Weights of a small audio embedding model.
Model: log mel input, arch ecapa_tdnn, norm groupnorm, activation hardswish, depths [18].
Training: soap at rate 0.0035, batches of 64, held-out accuracy 100%.
Rows from block 15 of a small audio embedding model, named by matrix and row number. Each number is 500 + 50 x the weight over its row's rms, rounded and kept within 0 to 999. All counts start at 0. Numbers have three digits each.
After each channel's rows are labels from the 100 clips, of 14976, where the channel reaches its highest value: "responds to" is what is common among them. Only what is clearly more common there than usual is listed. The data: synthesized solo parts of chorales (CocoChorales). In brackets: how many of the 100.
# c30: last pointwise conv (model.blocks.15.c3.0.weight, 256x256x1), inputs 128-255

c30.79:539486481457511643538423500500541492500562548527466471433530492476474588500582375566500458439376500530570529501500475557476529455500408551500548556500521456500502500468484463457577419532500500500500544423500516474583478559548564511472500500582432532500500410518547500500490500500545499532500452451547500465478468500462537500588498470500560500512549500564554556462459539500500470502500
responds to: trombone (37)

c30.29:468497416497540606500500500529498509500500498500500474503500430500500568488500551420508435447465500551423520479470610500500500500466540539545500500464453511597545518422434605500426500412500500515401590549552500500500500500500500500463500518564619517500513500485472500500534448455453500461491476500500500477484537500475500500500500500500518483500454473529557499450428544500464473558434
responds to: tuba (100); note B3 (25)

c30.239:589466500500585500551572446520438369500518461500423500514575518458563564500472503402519554500500506500554499500541500570538522538466500501476500512500500510573527500409444534500477398407515447500587477501395462500503483500451504500500461427521473463486481452537509553528544549619510500478472584484488530488500461576492572559508534537592488500495497601491552563500500500530537549550500
responds to: trumpet (54); trombone (46)

c30.114:508500485500500500549510510500507487500534500500467462500504500529500484500500487439474500509500492454530427473498455480522374503486510509495507496469500486472500500500472514525477492500511481520554500580500526573539427500500500490485500500519450500523483546497492498500498454500485500500508523513524545493529560492500465543506447521421500504500500514549500431496483550479452489500500
responds to: bassoon (100)

c30.113:523444479461500570439447520498513426500462418526614500500460500434517603500420500409472476408500555482506497474396500507500471560583511455500500484517463460528500424584528500572500553511451500549517500620497434494531500445541539490452500500537442491500500407500500446498397433506500500523528546439552517438537586558600457500518481500548450500490554525519449431500500438500468512500485
responds to: trumpet (97); note D#5 (52); note C#5 (35); note F5 (29)

c30.43:496500500583516491500430461452446500536465500462387498474500532500473495594463493457583500452503590500476521500424477553500472500500586524500515546562528500500578500500500460504501445500500500454526454500381550528500503488485500548553529477504500503516448500500453466500500547461486495555458500494512397497479500572465364510500500427500526500500529553547500475552550500438484500525510
responds to: saxophone (100)

c30.74:471500500460500438481474674386522500541393540463524540489451534500496445492506477485503561424449500509454500490465500564500507500500407454518472491502481471448452441414437408500443472488481474500434459500500565494514466500501510500500500500500558471541460501500557445479437500419500466500484500500458533580574500500500588500529513486529486491466464424500509470523500408500500500500500
responds to: horn (83)

c30.104:516500513476500548562500500526471566507500500500500468534500446500500424500501466467500508500580493533529500500500502466560502457500512500511500500500500494500500517452500500582440500518500500500500500544500446500510500569481500635500455415500411493568500558500484500508500387573558555500433500572506500571397416575466477500500466500500500515482523500521551513478500500500526551540532
responds to: violin (44)

c30.237:561491583500486533559498512500510563537485463485500500455504517445500462528573506446522510443566491562500464580517464500465439431500500531503433517565551484506500511469566440459450502459465502463498505500399500483500432402502475388493459500453414500479475422500544500497521546521550587580448475482450475366422500512482500520500513500446500500500547500504453556461500431462474514500500
responds to: clarinet (60); saxophone (40)

c30.246:500500500432455506500511500544471414511500500500500500537500500537540482523501500461420409500500558500560462463500504454500437479500447521423551502548500464459494500459548500500500440500415430571555500476553496479490500493485490493458562404465460496488510491500500500525527543502473500454487504484490543410436414500500564549483500489398505500475524575522446500502523550463546553500467
responds to: saxophone (91)

c30.44:571486495559448586509571500441430358437426500472422577429500518500623500517448515500500500500417498500500500538478449500364480400483430517500493556500500449500516500414522447578463522500443500423466492405482535481431513496508462500536490565437488421482446495506500529432463490383539550493468594500497435514492439500434479467500539500498387500469500480500433534564500384462503500530500
responds to: trumpet (100); note G5 (33); note F5 (32); note F#5 (31)

c30.249:506500500500500484493473474500437500500431421507453523463454519488448500436500542446507544466543500493457525500545500573557534539516540456500500500454497500480443558500500489500500469472457462468590500500453500554519527490487494462500554500486485500453405500508489507524500500461500500500469509591500488479500549532461500500500507500500507481500465539500500552500500500500500402500559
responds to: bassoon (99)

c30.220:452407595466439577407500436547516439565388461515500547515505523469485505500445500385435500405500501566457482637555500574592574500475502478500398500500545482506500500384454483345448507508432443500442500400456500432491500462455500433554481405377484541500439528477484519462540583470500500522476500540500485457402439497434425464445548500405500500464513500471471481417591526498478500483469
responds to: trombone (97); note F4 (38); note G#4 (26)

c30.206:500500589500466481500508403500500405500538445500578542497543503495454500440526474398500500500500544500470545505544500564500500419468500500500477504500500539443500500416500556314500421500528392443439500500401481500500449509512500387500500456377544500422385387500500500462439572484580495436519489401500525326458460435500463510475510546485366500500452473453330434500500368500507500465500
responds to: trumpet (100); note E5 (36); note D5 (36); note F5 (33)

c30.87:431362434448509490533396500430500581500497500500494500455463500438540484548500503500542453509500532500500500457544400514563576500492569513474537522500500422480500500500500570541500500486500531500500555475612478470500470449500447542500500445430458490500545424487529469481474500500500561452485500500500490514447413446442411527532553500500473500500500500540490567583500558425486520526512
responds to: saxophone (41); bassoon (37)

c30.101:545500467468557526485467490460500547500476568383483496500500500448517500548500500500500500500500500599500500497482597551500500510582393455500518489489543550559502500534595485441538500519549500543465442500500503508402500551444587527571500558441559500500443344500534550535500500500510500503440500547510500500434560500500547500513443424500524500508500438560524500500500420446500501500570
responds to: tuba (91); note C4 (28)

c30.224:484499371467496590520445506500489595500411462500500500607555516644500512500385500445500500500572580500567538477536482530500605536574535524576472576534540495482511609500493500413567443509500500414343507500403500432416472549617551543545527586570512485504438447541500606500500649500445500500518456438486500459506500500455460446493500480433474471480500487448507500537443500481500500547500
responds to: trombone (100)

c30.177:500500500500474527568500381522500388495500612425549500500500500500500500500500479478477500494500492450500500523568434500500500500500548500565623529516550477516563465559451500500464453500506494500500481500589412431480546487500500607531487500500577493434538511509520433450541549527500474486500500466428487476430500570500492385539500500500500518539500500404536566500500629442431452456451
responds to: tuba (100)

c30.121:568626500526500500526500500465533600519513549532500479442458504503553481500456500485500500562451500500500500525500500500548632510500568556500402500459500461492500458500483552507533468458500459528596500472596496500400526531468487593536478459557542502592515610503500556499458477537514510469527458500502528575561594500500442500473500577601500500537471525500566441500531523599535500500500
responds to: tuba (43); trumpet (25)

c30.41:459526527492500509486485500483560610534541450463535441588488500589436462481500522619500546500500570509469500500500448441549461494486500500500516500491500523500500443480475500562500441500458498641584530500544500471500500500508500500500602574482500495549500500549497656543478500702529500549457500499462467568500462568500562501531500594693488500509482554592520500382501500500500543509553
responds to: tuba (58); note B3 (27); note A#3 (26)

c30.147:416436579551500575542565500577500608522539528432599500500541460532500465450500500592500458500482564500500500502525488559500664500525516457497526567393564427548479564651537500538495500547557514463616541442432500398513425513564459521500543602589538500500500500529587500472500500579500500444472500570527509570500525588513545500500500595520499517516496435491573500500574500500485500477555
responds to: tuba (55); note B3 (25)

c30.78:500500447462549461500481460466505378500500500424467500500483483457481500437461458491483533517506445495520491498496519519568505531471494483472473460429475500500428466287500517418476542542483397500487507509500513475487504526500500500485550529529560463500524555500500537463500477500404500500538505507500500546500592545482485511504500533500500486500509487456500458497500467538478512500479
responds to: horn (99)

c30.171:513555582500613514500558535470584307500480500446634483500516510374500500500500500559462391500613470479500445477500535500500454530501566500507363500422500500500418484421531602500500464500493498505517492543453424533534500453500490500516526500451421500456449433506507435500549500441626500500500500466479500437500500449508520576498568544502500500534500558577418500468494512479500557500499
responds to: cello (95); note C#4 (37); note D4 (33); note D#4 (28)

c30.115:507463432500536576544500398481576431522486480527477533547500530489500500500511497500500500539575512484513500500541568577537662500540553525470500481438488519500500467405500517500500510470509477500495463469361425500472500458500512449475499482500452510500496478570500516456557559500506562481512524525491521485423453449500422500501500524500462431547473500466494511561534434580500532478515
responds to: viola (100); note D4 (44); note C#4 (41); note E4 (25)

c30.53:508446480444388442500446453478590517462462500522436600521463500500511436500515541500484409486577576437548405500498500500500500433466541500453558496549510500500454542500450467381472555507519403531433404461541571500500500500442500546526500500421364495500583500500425539542558577500588559428487425555500508570500437447500529561388444496572549552588500500481555508605493506485544530456500
responds to: trumpet (95); note F5 (64); note G5 (49); note E5 (33)

c30.225:522486437530584506560564463500500500518500500500376562531472462500566500500534500560500504509453588500498500533554567499446607584560500530477500527501465473571476439391364566500572505500556454500429550500500615532531538519500556570500502462552418525500560500490607500507527500498539541519535475500482480500500404600500531500599500650500555500483500500507500500464487563526477500505500
responds to: horn (100); note C5 (32); note A#4 (29); note B4 (28)

c30.47:484500466605558500631469500500495456593500604505491470471500505500470500435469560455500541480536515500500464551500500523581446448490447560442500511500500558428500500551488500510500528500412500451428500500429558500508500500500500500450473500549578477500601571530501447517500520498532494407548521420513500442405500459520538569529500500475500505586444500546494585500500500500500471500501
responds to: saxophone (100)

c30.118:616505574440536588528547393410559444469460522500487514556500512532548500551500500438500477490416481535416557582476500566438500500500509488500425569569509484500500500473526544487510500490500432500489500472500500512500477414500452500500500514481596500391500500480519512500423538500500595535500518538423537500539500500500523500500519592417484500383500500546547480500455412463500448492500
responds to: saxophone (100)

c30.102:526536500555467531500440500500500448504500428500498638500490446534500500500500415500500596500528500500500500480500490447500576456500466515500500486532563500534379530503500500606448500454454438427464511433500500449473411568437523500559500559500477442426500393552492554500558456455500450550520500404534482687522500500500477527494562500455464500503442443458467461441441549430500520500408
responds to: horn (100); note A#4 (38); note B4 (27)

c30.120:575500532494500475439496426553489500500402528498500546500529549462476484458450500499500596529471477497500317561438466558536500500500500528529507565500592511500380448501437462481495500507537500637500500473500614500443454520481438585414500525480524558472515515549572484551429500452452500437500523518514439500421500466479433547500478500589473500500522488496500500538482575445500531545500
responds to: horn (100); note B4 (27); note C5 (27)

c30.241:487538436483349500531505463544500460408500500492528502438470488579500425500500500542500533500500542500432461500500500576500503500490472500524555586497512500503500509546500500500510500555401544500500446500500500521500477536504526572574500500542500462403439569500538548439541484412500466500504448488500497500461551456436460500464500460500518522464439468503472511513576500494488447429525
responds to: trumpet (100); note F#5 (41); note G5 (38); note F5 (33)

c30.201:574500500575497448500564463500580528588534500568530484500500500445546411500513500500521435500500500418595390408427460534491500517451591500452500500494500500437500587415521500415500487500450528500468441571468519467500554647569523500491500526500444514598443500500426488500490444415500500500500592500571500564500500517500434500500537500478500459497519500409556476520606500500500551500438
responds to: viola (62); note D4 (44); note C#4 (42); note D#4 (34)

c30.103:476411509500539512584500500514500565500538500523498500558500500500500500500568533516557607553500479527500599542459447478585463500515550449500532502396500500500506526500500541544523500500547512488561500536443544417518500468534461540528525606624587500500606483500500603488542447557500542411500502500500434691517558500402497587506507564500501500505484530500600547581431556528478500514522
responds to: oboe (25)

c30.176:500520500500500500443452513468527550467447437500500513437487444500500522500500500500500549500500515533483580500500519415422500500500410500500500500500500483500500500458408500462448500385447500477489545510500500579500500500622500500500594479454500500564521500526433527526500571472500517452500561514554482559464432520625566460500500527424496490591535500456461551500512500477568507513500
responds to: bassoon (100)

c30.212:538477500536542500537577538461500500500533500506500500510581507500443500500561525498500500544355564526551432500500458513585499524450523538521493570500500598500500597550500423500500570461513529554484516500500558548438475520580500457501500500501525540500500446484596500498500512500501558500494500542548500454500410459466563467500508472447500403516444500552560558500474480514500500500451
responds to: saxophone (100)

c30.136:455431405410500482500500500516500500500500500530459571514608550523419500450500551500500500500500500500493500500455454570529548551500559425500500459500443486502500532500500500547578500483524500496500467500497372500480467472531559469463498500527485468468500556500500402500456459500500449478505500501500500416541586500500480572511415457396500500502466503501606543473437488500500554500523
responds to: violin (34); trombone (32)

c30.107:433500500522486456557535476527514437500476568500470501500500402452445440459500500563500507500418550518568494636424500593500448500369500532516483559500500470361513460500443500388456547556500500500503398429500411519500519500520500459500500535504522500500488500463526511404524500493522464500500532498500500500500534500494494500500500465500500500457571436481484387500500552500454452561412
responds to: horn (100); note A#4 (39); note B4 (29)

c30.193:500500476461500515500522500508574415611500428472499478639523452500394505502491513500547507500501500515423548500495544526500500472451499504500549573500500473500500480461478500488504513495500500500424608458425508500500500636500591454486500500532542536501500568500408482504488392497437500432540545500523520517498528418533492544586511452501552442480500478515576477525500498473500514551494
responds to: tuba (100); note D3 (25)

c30.184:516522500500500500500441463500548514500396514578396493434500413500387363500530500605571500523500519434500542475500470500608500371488580500500522495508500524551500484500493544365503500500557576453539417511341500500489459508500520500500525562500499520500500572502500500500548591574421559559500532461521490546451439496455458500500548507527411505500548445500486567500500500500540472557544
responds to: cello (69)