Weights of a small audio embedding model.
Model: 3.91M parameters, log mel input, arch ecapa_tdnn, norm groupnorm, depths [18].
Rows from block 3, named by matrix and row number. Each number is 500 + 50 x the weight over its row's rms, rounded and kept within 0 to 999. All counts start at 0. Numbers have three digits each. After the name is the row's rms in percent of the matrix's.
# mid00: scale 1 width-5 conv, dilation 2 (model.blocks.3.mid.0.0.weight, 64x64x5), inputs 0-21, a 5 kernel for each
mid00.2 105:500543598500610507571458500485500471409537501468500500531454431521412579508500536570595385491500529482525506513463476505523463530441500500559431493486443502528500484591500482399483500511438453558523500659489433500593548458487530493570500500500406569462477500500500503426519481614423500500450491477442531533552426494580442499534468
mid00.3 157:515573693358508438500415584475498500457549527548500489500504471500494481500500504547447472500566549497554500547557419546482538473510500500500495429564448454497577512539432557449528494504524430604500530600398500511518561452438463500500527512596430551482543482476488552500500471614478500460468500493527500500466500500500479481494500
mid00.4 101:634432449500406500500546453408497479566537500482506450500527500440500500408534521500577503342434602500536500500633545500396531455462567514496471412533440431480475539560500547452549538445476420465571532503542564568409500562474476498495500517557500500422390579531458558500423500545500380500448500573500500443515551511500500500538443
mid00.5 079:563436462528509411614500415552484504500500455500500500500577515367527555516570547563520538500432500500500500500551500500475500519599473531432416500489542500500516601544500500500500564500563500504463649500547540500500500563491485492466506578481516478500500500468557542500491500588469494500513500555500500503434462529555484500500609
mid00.6 129:560526609434557464457481500472483517438633475535526516466499506570460500511558386585540500488555557432500448573472504574376535516500607482533503500468489500500511516577538384502500511500541509472551482614449488442500511500500458447500532586571480472474451500493500500542574410571519542478500568499478494512546500464497516500423500
mid00.7 097:470565500477464596549535500500543482418557444559436477367499467516500500525500500608423500542516508507618485582549446447440550458418500560498500463464445500450472468500552477507455544500500413491543500500494492551500500402483515500500414500500554459500500450487577555521467500500474568489500574500516479437447485474409482521500552
mid00.8 108:455495500614402553500500500519500500500481500516516574549510493500586500468500533492611430482546533556464539467467553527544544492469512437478577500478464544500500542500500508569490493500500585453542518500523536492500500555500500544544543527518612554429452500500384592500556500444624467465477511552482466450492466487446602494500500
mid00.9 084:470500543414531547500500525414500416462528500445468500509401500406500584558525429500510500500519536643479500430385636500508500566443536500601500440497509471500437494448500552500524420574505444473500500503500430500500539534434515394524500556588531500546421500457500524500412509565408530500500500521505485520500415526490500456406536
mid00.10 087:489435540427500577485537500490500500500500449543500531500538556649494479540500469536442574500500530426555533475500500469500441526476565533456581426500500464500473514500519449500553517500566521519500500457427446496500468500500401500500576500532475445500500555500516365573500500620482500500445488593506580450595527494500429561485500
mid00.11 084:500485500600446459461522500465409561495479460543543410500453536500526500500575445500500518438615500500500448484548500598500500500565444500444500500614500582500500478500555525432463500553531500534500500413533500595442516500408500571500446500505622500482500500495489412565465500430505500484537500500500500449500521500500395500428500
mid00.12 093:546318500485500500539448459500470480571455500500458500551483500500550500476500500530434500475555526424544500563490482620396465563477556560464521475428500456555500446481514546500493500439519500523500500500490500565521469473477500553518577500557500500500610474511500419480513500500479482542510500500448638484474500436416439600500441
mid00.13 102:555423556586412500555500476500448487563400543500475498577516453559500488500503534417598447459500513472531512484481500500495408481500534469496548500403500503519500500579440482526523362500579500500492500500500432528481473533508500500511500468500500469530565500390490564484495500436565442570476419471584549500568500500603425530600473
mid00.14 122:544500500457562500500426500473455421419450500462500500533500475612543465500475496500440551557528500569498477449445500573576500542433461495482500500541500518490470500528576470428517488466466502530490486500500500500490457437500541502477436535500573470454533500680469456523504508500466592516541500500486522448500423515405540519500542
mid00.15 079:500433481500469459500500500500500500514500519622531426500500500478500574471571517500420452500500500457575534645520500500460500531609504500458500500562572500529500500540367414500569424396431556525443443490500457547429502449500510457546500500426442511500629514528500500487500589452370459500500500500521599626498418500519434564522506
mid00.16 075:500585500540363500501552500450568513500535626479500507608563500500500500500461450560524500501500487500500437454500465566492500500437500482450480514585426552500500500609500434500453500500520444347493645536500500477500500440500500516500500500500500500500526511500528500499500314576575449527500500500500500412500500500423500415500500
mid00.17 096:500503583430588411581467500401526422446433452500475500533500424624543482500542500453500500500597500500500500461500479500530500436454529514504527450401495500612513459497507598431490558500455500481500515463508465543538500551451487519500515500500469552500500500500494475547492356553500500459443518523500480500630483380467549472500534
mid00.18 125:500501417567499423500400480498500587563430500500500500571416467495463456462520343500588500500472500444511573339479482493500479536474514496562500425459559512482531413500527500427465540500474500418500446516612506557447534608546526488500500397527436466500391500505546430516436500524584551393523678688500483553586635500434500500449564
mid00.19 099:572411500446500544372425470568471500500523500459500460500453588468470543569532480500500500595500522519500421500474561500359548457499592546516500500500500540534469500500462477567605479540500453400500500500500437492549532477461500432542500506500500500500502500500500512614500508566500428433604500500500500571500521500486500500500500
mid00.20 081:500495404609500500581500500500557547389527500473500532470469500415500605467429579607500500500452540415491497481555444500500414446453439533500471500500488496532470500500530515533479614496500500500444500500506515500500493403535500600465447500515500401500500430496523481500500552590422360500612537458500500500461500426500471615531500
mid00.21 128:577500370454460480546491507498491500498500500593499500448564500451624537540500503494500561478500566523511540504500524478550505415588463500537440487470500500500500526500507556500417656500500430386482517488500500500500534547451571487526500500543478456500530489509437622500478533447439507523500500500484500608434500500517604500437545
mid00.22 130:500500394543526515491504557500496542500553500499587542419509421465643640529537500445432555494433541571539500411439478503486540488501506500500500426507388486500489442449525525448474500472431422500470554500423466495502500445436500575500530543482500473500433417521560500490601554500411471567490528471516505512490500505494472549526500
mid00.23 067:500500500558392426372546632500559546664530442480500500500567585500500519500510500503500500500534422496598452500500500367530500500555500500493512494472407443500523500482500500500660451443558485500500500500431500477579500523500463583538556482522418493435417500500500425467464456486500431500511515500534478570500611479500500406443500
mid00.24 094:395487573500537500500516500500431575500477459512500510549577406603500396536592491372553500500534500466501574537500463500500500577492511479489507440452500475448487500500500561446553500500457483488500464500534500500485505592565500459583531500464500499573459470448616583500500500500554521492455535632500425500500523576459460500537500
mid00.25 136:500524550500500500516531500500427528500500500518488500450565500445515510514500555500500500500531631421473545500500500475500511438605478542542432439459592407457500500500457648528500535500438502458491503500500500479463569547447388470527500571500457545548500500405557666500471547500501587574500584483433494503500498500605442428594444
mid00.26 089:500542500589467505412440500500500500500449500431526534522575500466627529546500553412500500496560500500695500532500425500443500500544500500410459462441500500505500500500523460467500512500473506512446500561500507531561500511500447500441574567500540500516477500500541468468500500424557452500479500500500500423591535389548450495358403
mid00.27 090:519589492455385489483500469575549500554552500542449494500506500593518571500500570509459488543613500536500500474452500486500512486509474429527560527457501589553502500547472488445543500491459500614489502554551535500500506500456496527500500420494496500454500448487500500449500474484500490500500550500469486500558522338460564547500478
mid00.28 106:462500475577529450494500513500499500401478504500419466500486500500447500518500372500500500452501498500500625500521493446615566500548500529517420509532494500553482532500466500521500478442500500500368500557622500374448569601520500500538504500500441536511447483498489500599500594549438462366475650627500500559500564500481500431425513
mid00.29 147:369533663379500491590427503570500535461521473552434440550540623547513468506500500537379515510616526563468525477447538468500504500500572484455467518491500437554483500450451553505554480523504481494553491506473462503515500462535500551500498520512491468502500480421568506500546497590428474500417491499526500443487504449500456586500500
mid00.30 084:500607500500500465500632427445367500471548560597469565432482500500558567500500604541414500500500451500476500467475558487500502500537571475500430473500433559513500500565500500498500494488441511494624570500500542552580584500462549500458500593522532500500425526585450597500549470500374550574472500484565500524466491515472620508500505
mid00.31 086:401514500419637500522500500500500557500656586500500535545500549500515496500500500500403500470548639432500500500538500500500500439537563480476500500500386491500500500425578531500531500500404502500500470495500564556500500432574505500500506500500474474464592585460462496501533500435475451537500437500517508577500514500500444500571443
mid00.32 104:549506500433511579519466476453601500477563518500544500546584480593547452441498530442513474540431500489483536500440475432477546500379390543550500500437425500500454355500500500508500524534503486511500469500500551485500500589663530500500524411507580490521500393481522573578500446558609476451437500564718480448467583510441425492553504
mid00.33 077:536498500500445403492500500500500500500418554500431500565468500500500471436473507523439500451500391497451525343477457474484500444427437409500500500500438463502500437469492552568476500500496500543561500500500488461593500460490500500393461571500584500500511490500500520618563532555469369500543500500500500500493397404500476585500454
mid00.34 081:495465450500539452535500478500518500421534495509553518500500500539541400430550500441500500494574592500420599393500500500550500500500386500523500440500495500500500571585538515500405476453500585500548558500500500463500500513575500460521500503517513614553632500404493500500524500466473500390578527522427529500440535508554452500419500
mid00.35 083:500496555541510434500465500391500495494500525431500520522531500500500466540540407521525566530531449541437500538559500469536531470479563500443514501500558518515452571643387465500586404500500442500555581477500500454490555613533500495457471486598450500468529459490500500509500514500495414370500500500568486500516496500551503432558500
mid00.36 100:517510497500451485535500500544500526399444561500500500497500511571591468500516516500574424399565550461486463534500404500611581551438419601510447487513500500500500500587522500534362500423469565440440466500560522511566500529500500500500460500500500500500500615500419564500454404371487500451479483500590500500527500460500500455550449
mid00.37 080:606519496452424437500439500611500555571554500404463514533494531541593564500500500630500500606463430550500559504500500500482500558456500516493591525489519459577432460455439553517435430475471489500536500492568500468550500532473568583466500461534500508453500435518511500504523500534516431473564433500425549500558422500471458504559436
mid00.38 084:481447390500485476561500453495500455500565500500491514500506392605590573500500452477500500500521544594500464449470490500512439447514541500547522451551500489576500514500495456509500500500500500500500448505469433500577500552445500466462500500500500534489500439476500500542515515500453548500457500505500500402500515500500462414500500
mid00.39 076:452500451520481500500491548500399500584507436500478464466500646500467446500578441474530418588500568592468380500454500442535523500451573425445500581546555640394571377500534592500500372437500500481500542500492500500510366453500500462407420413729500574554492500491500433477462500509596500398537529455500517452500419500597500410553500
mid00.40 074:651311408568500488570500520500542500549585471471463500500500500499417565500464556583546502434444575500385500612500451493493546500543500624485524623500478495546495500500577510500609565485500500500482470500500602500537500447466500435557497500427500498522500459541577500605500559379471527437499470483518443474500500500496428480449500
mid00.41 099:557541474487495500500462472500492500500393531500500500526544449567500421552500500424527546423493445464601564446573500477500531500466459500500464550456411500581468621478500570429396500500507559473540500450500500404500500404562500500475407578426553500512514564500500499392561500409500569542504500451500550495529534430500500586500590
mid00.42 111:513553482611518494500623563500443452463542581453500587500500442476500448488546489518500406413442485509531475401504522500500500479545575486586495512500541500474553515562500464500483569400438500595561433433470485591500457500500553500536501500498500500514463500499500609462500501457515485468465454477503578500441500500526488461523500
mid00.43 087:494430500471403500500500500500500423493541500443500500500464575500536427410521500484485500410544579500500500582639500500444500584534451515500535469500569500513500500431555424556500484487463364455513488488423489510522459500483540490500500504555421500469500453420593543410495495500561500500450500519498533500444544531531500500517439
mid00.44 103:521433500587497500619454428461500544500388415500507485420547515467481500523471520500435478479500469500481500534500372458500500484454543573452483416442500567499482452475523490521500500462437500495418483500469500527446500532427489512500500462461498500485468389677550434428593430456500523453539500466500531500509443444489538553499478
mid00.45 096:500500500561454487480578545529497500596491530521492500560587487500500563504500500557507500500553443457502445482458511501669403583551500476444574576543500500529555500500693469500555500444542531498500506477444468500604500500460503558500500475594537536500419459585585471462592459517500500500476500500500500514532549565500432500500482
mid00.46 096:545500419519458486500554526500474459500568500515500523551528500500505500575555485560500519456490364563442500500500500476488586478549575498599554534500514574432500500581466432582443500516384477500510500500491554500401500537498500498500465500426500526575374446496500660453533500500599439441359610506500577500555500541500559479447500
mid00.47 084:500481500550556406500500500500428414543531602500479500500500518500500538500467500546500500500422513569392589500500535500535496499536450474444500478500573500489531497577435500510429506430502551500534620500548500449574473521508527469522508460661475550500500500500517500500536500588441446450456535430500500500444500604505500500500582
mid00.48 097:408500578449474556500500500445643500456481528594469560500487500523500500500500556605438494526500500451499432470500510463500491465469554489500454556436467500569458397565500500500500437500500508431500500500452500500546609442541488500487500404520456500658500500388500485550562451576415467500551552497500457500500527500493463586516500
mid00.49 106:416488371461599467500488561475363579620649555460500550445521452447459498533482461539500388593440500681417500503573579459434427500546419557500564467441562538567500366394522500520518500500500500485496500454500500442467492500500432439518500522500566539541443500450493516592558522478551426500500566500552500500500500500500500500456500
mid00.50 098:570465568469413520502455394500547472423457511500630510500421500596500500555440544499429535493492500473453409500454500500612515457436346500500509500500500555462398500587469450500449567609511418455500461500500488500514570432481484573500500472522451478408500564500500507534500500570500500500500565506547565500447464601486500513428535
mid00.51 089:583486591448500500495500480557447490500621612545485500548436552500500413573500461535513458375425500500500576438507559500419501500508500500586500405509543457543500486500537443593448500417515547500564484500546427500461460500446500426394604500500432500528561488500428500461500548500568507500471500467435500455548503500484562539500500
mid00.52 106:561546500579391500549500446521576467610461379505597428500514475500497561500469562566500500412585451500483500500500516560529381500500427545500603515474500483443500527481505500500489451500500502455501556539463500500681562462500500477500457500521517500500496434496500460519489500452439500552514567370448500537524500496529500500509500
mid00.53 082:500500522424500529461579496500500478566527580570555563500454440500463430436470544630500346500500567432440467423497555500541500500537450500542437500535461500541527500500546469553500500547556431500541618518554500500629588500485356500534445500525500500451500476566435496500458511500417500589671556500511501508634449500500440500500548
mid00.54 080:449500500612534510596500408526589500566500504579455500591404520500500517582500432468566553500457488457500500500441500551543500467500500393531502586374543476490545500537489446527528540533459500504463564500516476525513519511500500500561522500556383500630500421418485513603559433500410500499416500500456460549516500500429410500500500
mid00.55 098:627562500457457604500441499560601531500445567500536579525423453565500500648500500473588500524359496585531500502514500483442500500456500557504533500500474500524500532534421500489478500504526492497562496500530428462477454500540425548491447529592500466503612500399549488476469432561559493516488500542438500550558500477500509500500451
mid00.56 079:437500500366415500500457479376624597467377500458594500538500500529496500547500445512500595500500561414427612590397500527532561444500522528457500503532500346500450457488473500500500539509565470500574500477538550500555356534500500540500500442567424476519530589510500500449421392500584500542500455537573439520500579595549500491500500
mid00.57 117:581500409500500456528500385567449448540572562579500443427529441571472500437500500500630384500586500500492527500516477494537500520500547500482506463500439500500543465500465500527500562439485546491506506462575420528500477507500541536500497500500500462517524500514500517501507500400656465533448468540500500480502570493478467467641422
mid00.58 105:500408500540450405418379500524530455500550500441537482542500448629500404491488429511531454475500439395578474476479480534553500500548453500469500500551519413500468500437500652500500500462451500500558455458500500519551423541500424579546500523516553553461425500586504590481500458438575500522485461520597500489555473509530500555500403
mid00.59 117:420498556480500540514416500481540500500529500545470467562525473438500478460406500583445522498560500449538475577500407500500515492533519542531484512485526500446496567479520500563523500442500500500441577524403500500692560402470482521465500500430450586427495500502585529464558500493469585637586586457476490559495500500500479545463518